From a checkpoint of a small encoder-decoder audio transcriber.
Training: adamw at rate 0.0023, batches of 64.
Rows from block 2 of the audio encoder of a small encoder-decoder audio transcriber, named by matrix and row number. Each number is 128 + 24 x the weight over its row's rms, rounded and kept within 0 to 255. All counts start at 0. Numbers have three digits each.
After each channel's rows are labels from the 100 clips, of 14976, where the channel reaches its highest value: "loudest band" is the band of the loudest frequency at the time of the peak. Only what is clearly more common there than usual is listed. The data: read English sentences (LibriTTS-R).
# conv: width-5 conv, dilation 2 (encoder.blocks.2.conv.weight, 192x192x5, each kernel summed), inputs 0-63

conv.90:108114139148120143138174116150126128114127106132157118142123136081124135154129120090123167102101092123080129135123155130135159163119104135142121115097116137145162117094170097086127089103141138
loudest band: 250 to 500 Hz

conv.130:147127146137102106104100163095136130144151129124111113100096083123134135118111112125134131108144147137104148129105070102140147116113138106135098151151117122125116098145125131155110144113119129
loudest band: 250 to 500 Hz

conv.127:150106115110073124117173159139173117117108126125130151113079109152128140137101117119065162099136127100132093115145128130083133105092064140172111145119116158163139148126122141149133149137132126
loudest band: 250 to 500 Hz

conv.52:139139162151179116170122148130123135137140109147075150062120124114108143079157132126084098132146118176117142137122123121194153148125164096134134082119095109121137152116104136104149155097154084
loudest band: 250 to 500 Hz

conv.116:132123122129096113113116090117096124102139103118132093067131147152096145120161109137095116103048135159143131121168134117080147087100127136143119119120128101169129124139117156149147169118117085
loudest band: 2000 to 4000 Hz

conv.166:134144121087100100102162118156149106125144061138128108132126146100108148133124076118143094117118126075169126150136125110115130109142127062137104102096123095131124134149136114130149118088110119
loudest band: 250 to 500 Hz

conv.188:145101118118157126107182166137132170103116133163108167136165114148158142142129111154137127113116138104096131102146131098131149105113114105156141112130127151155161132138114165129136168107136144
loudest band: 250 to 500 Hz

conv.147:113125100129129175121120120113087116128126122135142139152117129152139113115125130115159112092129129173163123074143127096110154112123172171125096140103148113128126158153132108184167119114138130
loudest band: 250 to 500 Hz

conv.107:144149167088114138106122145165134165123155114147141089164141123162150130102124103076182118076157153129140133162072165130125127138136146095162118109115154148126161150089151098083121103139129182
loudest band: 250 to 500 Hz

conv.164:103136101101138096112144127131149114128112162122177075141180205157141122159151085166141108105136139081145098159099124134155113191149140088113134091107085156116162131133137154107130124110100152
loudest band: 250 to 500 Hz

conv.98:117135186120116132108160093116090169131142113125163136149121165111126123130121095119150104147133086108150092165181132115121149129127131128135147074142114149112171096129118138099130136120139184
loudest band: 500 to 1000 Hz

conv.103:165099108117089168130136152098129130138164106127099096144114147126161100119095100135094107095120104134124146095136148134102124091106095113099104150141146129124118138117143100167090114133132133
loudest band: 250 to 500 Hz

conv.153:128157161147095107123142118110166145137159111126154159060119111127115136129146097102098128142096116159090134126124122127137137128115104125170142122116131098145138098115096154129146125120123144
loudest band: 250 to 500 Hz

conv.156:137106098137110097149164120156161114108087098143141114130108125120095150122125123109098115086106104136145095092164128139119107132075086148128105130108095073068123144114131144125111123127142122
loudest band: 500 to 1000 Hz

conv.9:122107112132138142160157079115057138124112170114114158102135096132135137121100139154086114131105127087122149122144157115134126115069120124125157077121098133147107113162123148088135119115120141
loudest band: 250 to 500 Hz

conv.64:131105084132133108144127144121179124156105124139137136121142105077118144116128144152110105089143146134101152149101187131109131146117123142100138134149130112177124133177132147114124116111119160
loudest band: 500 to 1000 Hz

conv.148:109140145147132097121105065166124123133168124125130162068126157146109161139152138125093157115044119155128130111151112118108166128128112124113096139092088116146142131116115142138117140103137093
loudest band: 4000 to 8000 Hz

conv.102:151129151137149124096124113105138111161130132077124129127143143145094135120140133122153126187113112131140108137136119135130133154107168149103122169103126137137114122149143140146140152180142145
loudest band: 500 to 1000 Hz

conv.132:112137127139114130108118123136098081150081155114123108128116073100145099157109112143153139142173134077100095080083145127105097114137098149131164110112151176160136167163118119112117098132120121
loudest band: 250 to 500 Hz

conv.168:128122123085093095159131154122153113143085087138067189111090095117136100152085101129156125125122097108139100119127148128127115075122116112170112126137128106132066109126172106140078093135148154
loudest band: 250 to 500 Hz

conv.131:088116107118180151148145153174143171143090121169153139076104122151146129140050118127134131120155153113143153120117121117149092137129139123158123138136112098142111128142144129180098105109120135
loudest band: 250 to 500 Hz

conv.182:089123147122179131153122118153113104122121137122170100140144121139158110122064127101152122129105117119134153127125121098137142133093119136132158110182154157121109141152147155127112128145153121
loudest band: 4000 to 8000 Hz

conv.159:119146127148106080154153099173168128121134105145111143101130119109106160153148131146088157111128147152121141172151151119159153146098118128161113125110114137132139125095121157102152099095128129
loudest band: 250 to 500 Hz

conv.104:070133076129099121128140119111138148146113142153134117134116133144141107157126143132079130142115129151140146126099173096123161134118098172167128115150104103138141117148118131139164074085095142
loudest band: 250 to 500 Hz

conv.163:087103084087164140126126093113144106096131125121106073151158116097108160147088069108135122159119106091140127168140109143140123116133109110110150157164095160169171133128149183132097138140155151
loudest band: 250 to 500 Hz

conv.63:114121128146136126142118116131119120116115176105100189128128096138125159091110136117148128095119131107111153129154149121074133114099121168117151145129132114133120147117113133118104126139129174
loudest band: 250 to 500 Hz

conv.69:157143149104131145126123141102127150086162147143144122102155094120113141094121088108106113149138122104133128125136097104101108139094147125145133096097140116155117171110133133160114117131127136
loudest band: 250 to 500 Hz

conv.80:111180126122135137087127086140158119115104123113127104144157105111095111092138119141157170162143103131104100104133128145150099122096135144129089135125133116135096132116087130109115126156107148
loudest band: 250 to 500 Hz

conv.84:128121134108118125109100134108128156089134130137150166099094108137114096127145136103127115127158123127112107092101118139131112122133112114153117075095106121118097170151142116101140126131095140
loudest band: 250 to 500 Hz

conv.61:087130149108137131122093096086122151180129135105144155124141125125113142101081127125132144153167126111122138165109106156173142158107112118146100126166117088124160115127133177128048130101102127
loudest band: 250 to 500 Hz

conv.53:159132140132105089138105108133152144098175136077111139117098082096105116078169160135110123135084126173089128113146127137107129088103125130143128110118133107140095107134125074143150115119110111
loudest band: 2000 to 4000 Hz