Weights of a small encoder-decoder audio transcriber.
Training: 6900 steps, batches of 64.
Rows from block 3 of the audio encoder of a small encoder-decoder audio transcriber, named by matrix and row number. Each number is 128 + 24 x the weight over its row's rms, rounded and kept within 0 to 255. All counts start at 0. Numbers have three digits each. After the name is the row's rms in percent of the matrix's.
After each channel's rows are labels from the 100 clips, of 14976, where the channel reaches its highest value: "top examples" is what is common among them; "loudest" is the band of the loudest frequency at the time of the peak. Only what is clearly more common there than usual is listed. The data: read English sentences (LibriTTS-R). In brackets: how many of the 100, against the usual share in percent.
# conv: pointwise conv (encoder.blocks.3.conv.weight, 192x192x1), inputs 0-95

conv.159 112:078106123114124130111128097119139156137138132120135076194106128136108119099117117177132140125141162134171127171128110064141131103120162125097113134118142118135149117147120130127115109144150146154131146141123119162166118111151138134074128139089148129095128141145100145139109097138169120133
top examples: the word "be" (39 vs 7.8)
loudest: 250 to 500 Hz (32 vs 12.2)

conv.97 100:144111118117146103104143098113083124112059110118151118136086138117137126120133117141121156143119116137130136117124125128122132171150070082116069077153091110123122143136090138134128114103132114135107127102164106127044118105155143134134135131140105123151133125122156136091103127104121137130
top examples: the word "the" (82 vs 48.9)
loudest: 500 to 1000 Hz (34 vs 7.3)

conv.142 104:131160128162130112142144110134160157150166097099138124127163134136167144087131140095146132138078149118159115117096118135118161164148076124062183142155107116103114132165096138139087153116102121107108116158092134084087106123131142109144093120116120080098094122118114137120143106139084123123
top examples: the word "was" (58 vs 15.8)
loudest: 250 to 500 Hz (30 vs 12.2)

conv.33 103:104150125093069100129120163193124154141099126053132110130111175119102090128148127145118130128129156118110098141122107126136113115104142101107154120130149130132106160103111129110154142135125184175112113202142136158115147131111143131136124158123140143110149089111136150100128098129147127097
top examples: the word "be" (25 vs 7.8)
loudest: 250 to 500 Hz (33 vs 12.2)

conv.2 095:133161147116142159111118123112100109169104151116109113117086151107112150157154119125089094128128076125150133104135083156166112100135147117160107149151181138108166161107077127117114120131145131121144111122103087103096147135105140113116132086099160073160129109142104126139127125125141167115
top examples: the word "have" (35 vs 7.1)
loudest: 500 to 1000 Hz (45 vs 7.3)

conv.23 098:108105124117134117154115126159108174114141155109150147132133092156150133087124116104136132126097143121161195163112140161123164129110124150090132160105129150116129109103137139154137114123135108110139086125121126122115129161108095117108172119121096132090158101098132136112128142173126133098
top examples: the word "and" (61 vs 31.8)
loudest: 500 to 1000 Hz (28 vs 7.3)

conv.191 090:112137154147150147139099130127145145107088104172122159137147145123160109095150118111139104136139097139128111119118118098126087149132093125145123127141111117138090133155113161129096114090114094183113151147121110111108106104135112129156123130145120107110116104139169128142135111117111102206
top examples: the word "with" (26 vs 8.4)
loudest: 250 to 500 Hz (48 vs 12.2)

conv.149 107:138091158081127141122170123142142126091131119115114126108115107115141104167129164152116127093080113111075139097121138086082109119118125098120073163155127088091164127152127134116152112171155142143103086103129133137148120161085121131134102140092109081146166104125130092181167108123119111136
top examples: the word "you" (35 vs 14.5)
loudest: 250 to 500 Hz (37 vs 12.2)

conv.31 083:141141172116092134085141141107132152101138140123157127153100140143124141141135127126154153165162123133141149126108138110126146134142113116164152077130127118210127087108124141112120140113135107100166098116125131103113144117122114135063099160152133148146135089071136119159147127106123145154
top examples: the word "he" (45 vs 17); the word "said" (25 vs 9.4)
loudest: 4000 to 8000 Hz (27 vs 5.1)

conv.22 104:135102099120110114149124113109124082127127138085106131118115119081147108157130145099149145146085094129074178119127139119144118166085145104157114131135151115130149157144096133146142126127136093105125081133122150125162129116109156143139144136136157083148128103139159130133148106126086145098
top examples: the word "with" (27 vs 8.4)
loudest: 250 to 500 Hz (51 vs 12.2)

conv.184 102:111113132083169099081123119189195139140116111097139117128145142100099153123101121125104114117178161116112113150137122072131089119129112123128124137124062107142108104081139137096148094121139162193122131107151113150105145120143115159135139118112173094158134123110109106111138110147139089069
top examples: the word "be" (31 vs 7.8)
loudest: 4000 to 8000 Hz (29 vs 5.1)

conv.75 109:033128131117125151110141129123154134094135146129146084149131115163091133169111156143128142131094116111156160121160143086094119118133129140092115133138124120133158113133111108110116133166134143107130146130142150168150157105136133184117120125118118164083137167154107109144146135137111133132
top examples: the word "he" (36 vs 17)
loudest: 250 to 500 Hz (36 vs 12.2)

conv.169 102:126138134169119129129141125106108128121157164101119152084099155153145132131112138134081097102118134158122120074124099151093089099112143117094133105133130153125151088112060121144147107125144134136084128144119106101107127125130149133146102157101106125131130146147117112076170105134121114130
top examples: the word "his" (33 vs 9.8)
loudest: 250 to 500 Hz (33 vs 12.2)

conv.156 104:141133112118106141123147088126141131120159144109107109146142140151140117109111067137138116129166130124134069124150122072152110134115112103137113137113089108098095098136141149116106143095162121130133143101117117113134125078118103099128084162118095150105107113097126172117128109093124125099
top examples: the word "was" (50 vs 15.8)
loudest: 4000 to 8000 Hz (28 vs 5.1)

conv.108 097:074119102145139150090163108138159086111155134127123143168137063140111150127101160130134143099131110069126138175095178125131112134116157135156158143130138140156122126107139109111095099121168119109124128083097143104152103123081137154117108092121121146154161114117162126131144164124115088098
top examples: the word "his" (26 vs 9.8); the word "had" (25 vs 8.2)
loudest: 4000 to 8000 Hz (43 vs 5.1)

conv.107 099:181155103095120147128115121119132124110129134123144104151160118163083101111108125067129111093102102135136097142136150160104099171164113153127127121124133165076166122141142143128130090130104153143105132140157100096146147098134153117142145151147128122117123141170109120130119071084118130123
top examples: the word "with" (28 vs 8.4)
loudest: 250 to 500 Hz (56 vs 12.2)