Weights of a small encoder-decoder audio transcriber: log mel input, decoder activation quick_gelu.
Rows from block 10 of the audio encoder of a small encoder-decoder audio transcriber, named by matrix and row number. Each number is 128 + 24 x the weight over its row's rms, rounded and kept within 0 to 255. All counts start at 0. Numbers have three digits each.
After each channel's rows are labels from the 100 clips, of 14976, where the channel reaches its highest value: "loudest" is the band of the loudest frequency at the time of the peak; "responds to" is what is common among them. Only what is clearly more common there than usual is listed. The data: read English sentences (LibriTTS-R). In brackets: how many of the 100.
# conv: width-5 conv, dilation 3 (encoder.blocks.10.conv.weight, 192x192x5, each kernel summed), inputs 96-191

conv.30:112101117134154155112150144153098134179105137143143096150106113098104134162118150066135116120098153147116128141102137136120133115049130132062163111101162162126100132118142161157175167120125158095165179126114164125139106141111086140099132154132180153129136139074084127106124109149158148120
loudest: 250 to 500 Hz (29)
responds to: the word "was" (37)

conv.87:113138092093134163124122181194117110130098177128146084129100115133116152145112158102166122134105139117103146130111144092136167146085145095114155108111152123176141127108171156130095126143114150158169133171072156120112114154136129120098122129136158158105109112112092192110078167137139160132
loudest: 500 to 1000 Hz (30)
responds to: the word "not" (35)

conv.168:102087159116134132114104144112113104102086136145097097147140139103093099151119141114129095138083091144099154128098168153142114121105175096119126110107127171147068123093138145138168104120109127106178120081152134121109114116126106106152120150111121130114166127144118137098070142118122122143
loudest: 4000 to 8000 Hz (39)
responds to: the word "with" (29)

conv.156:154112087118148128149145166130124110157137123059136126134129098131114173151122148147167158123110130097123101150156118128121118125151122131111154106107166118073134109132131143141113175139144107153118106146096160163106129129145144117116091155160170147116135137148134136091125132131100176141
loudest: 4000 to 8000 Hz (69)
responds to: the word "said" (62)

conv.31:130097126138147132210178142125119114154109156136123172146128126093143090118097123141134100140091106156113144150090141141142122119120133117196109105070160178129167119149163136125147135120141123115156148132167136152106098149165215118123116147117153124125127153111152170108119130136145166118
loudest: 250 to 500 Hz (37)
responds to: the word "was" (65)

conv.27:119116156098133109080131114106123110108119106115119118144131094102083119142108111141123077128112098109118145121111098085115112130065090121097140136141098095063124120112103120131159125115117107094103110061127117104143086133102126103115099127145162130137105160093080093119100081132141098170
loudest: 4000 to 8000 Hz (47)
responds to: the word "his" (35)

conv.66:109073094193095137111082129113122121158110117129126124098183170140108156117174125121121133136136169132124125112123143133084109103110138154094093137097120141149110092102148133128124119093091122146171117115121105121139150110156108172133149107173130117119140097140132140150138109092128128122
loudest: 500 to 1000 Hz (34)
responds to: the word "the" (79)

conv.79:145122119116096120102131078124150140118107127107111078119116106120105167099130113156116122141088136171170085100143117154111124121123124156065126152118164137093102119138109110136139143131140119111109123129132086102120106151103122139133103127145142104159154133136095142128154119149109172133
loudest: 4000 to 8000 Hz (52)
responds to: the word "his" (55)

conv.121:137041091122119112123117125081111145148100094135101127149131134115099115144126150141133157129120147124115123128112132131084071078114103154088156100097099106142096079091142125137157155102092097130153120099120139145145120093135103137119137138134148141146148084112132124155134114127144142075
loudest: 2000 to 4000 Hz (55)
responds to: the word "she" (59)

conv.113:123080119130114150089127115128103134121112072142122083137083125103086137138119129105117116135112123119088124119106145113051109078089130111092125118084069110151126140090104122132147079096110159103105160107129133108116098091100077119118150142113120140127132128107077120132130073095122065120
loudest: 2000 to 4000 Hz (26)
responds to: the word "she" (36)

conv.137:143091104124114087173138124081133108105105133104105162113124108091132103115095116183129133102121077106129115125135144105146098109171097106179134116100129108113149133108135106100122080113124110128115089126113120126112088114169169119142089119064094114163100101168165098123118145161102123127
loudest: 250 to 500 Hz (43)
responds to: the word "just" (26)

conv.165:083133092134097164137087129134137082143091150130118113106154147147111153119165128101126097089101141134161137096095117135133137156110147109117093143133157145145107105117131146100084127137079129143163108140095109107118158144143111143119120102138130125086116093142114131110130165115126154127
loudest: 500 to 1000 Hz (37)
responds to: text has "but" (25)

conv.84:105147138140115151168137114157099090177122135149128096142136128128110110115124126121132093113093127133156154118117141131103170153100142129133103136121161172112115185168142139098117147110156160119160178178159117127102114165142118110135117139128149124078129156127102136100113138095177153140
loudest: 250 to 500 Hz (35)
responds to: the word "was" (34); the word "mr" (26)

conv.8:121068089122152158167145169177087126188112143107162117127119121096090148124112129132144135139109163099107109149095149132071137096134137123155129141060153127139142113097124140151122128105136155116190169162117145147120076138135141116135159128170161128122162122135099178115104120108149161133
loudest: 250 to 500 Hz (40)
responds to: the word "was" (39); the word "what" (30)

conv.99:184120112111128116146130100101112130138121150077101124134131112098160165126112145160149181102140117120140103117147104160136087116159093166117171148123159131076113114122133145147138158103128084120131117151080140141157132151155136148120086141128146104171134078155135073131125127162108177134
loudest: 4000 to 8000 Hz (80)
responds to: the word "said" (30)

conv.170:128048103167111156138120124142133143147119138095077156139169144096159157110155137165138147154117153115131111135151167113118106085129114153139116174047127136095123143142166142135118143079133124153153120158107122141153106125124155178152136120141114111134100111153100122141131137138170136114
loudest: 4000 to 8000 Hz (28)
responds to: the word "was" (45)

conv.139:142103135181154153119139154136132128159133082096137133154147156136115172184157151177134116156094176143155116145112160090089117131102114164085137138101104133102116124130141162178190142107130126140154157138148140153144116140111093161126131143145171125144112160122090148141152109122125139151
loudest: 4000 to 8000 Hz (28)
responds to: the word "his" (33)

conv.104:095104120133111130119106122146143149152123121141148084112099125118097122119119104096103111165132147119083119108110151108102132093066126126090106135085134143177115099104121105124116063114113159097110181128157117104135100101115133131129180129131102142103130117109113162137105106109130058087
loudest: 250 to 500 Hz (43)
responds to: the word "was" (36)

conv.146:142074138105143122150159110106102157174115098106105147152079129083134108121113137157126150177092145143094088150122144137109092053132102179138128119086165133124143129137122145125136148113140104091127128105133119161149095129114168155129141125131105092152109138138099173147147091146120157134
loudest: 4000 to 8000 Hz (87)
responds to: the word "said" (32)

conv.91:120094121171081152147094104121122101155064110142130082127155129127145147123167126139113110122115190160164135111125162079106093118093132119135118130076140140162131153132148126137135156118114134112165131134140125119125116110144127138152148127143166135120146092124131126141153125154133156114
loudest: 250 to 500 Hz (43)
responds to: the word "for" (32)

conv.160:101158141126113143149128125171115074162129137151134124139131130141146104103118125109133094106126132107146149128134124109105198147103118122124084143134151143115128178167131112125104110114156167125130173191172123135115128143126124100128122129129126120075100127123128122111134142085190145112
loudest: 250 to 500 Hz (31); 500 to 1000 Hz (27)
responds to: the word "one" (50)

conv.94:108105106157118141111126130130119096133082145139097122123148143123139118124147116129100092120073152168142125133081134155097109117104157151116109118098193195138124101143122123096110116108114134117166122095114120141137139123162147183121109122104091109120116088118096120143152113161145150083
loudest: 250 to 500 Hz (37)
responds to: the word "the" (76)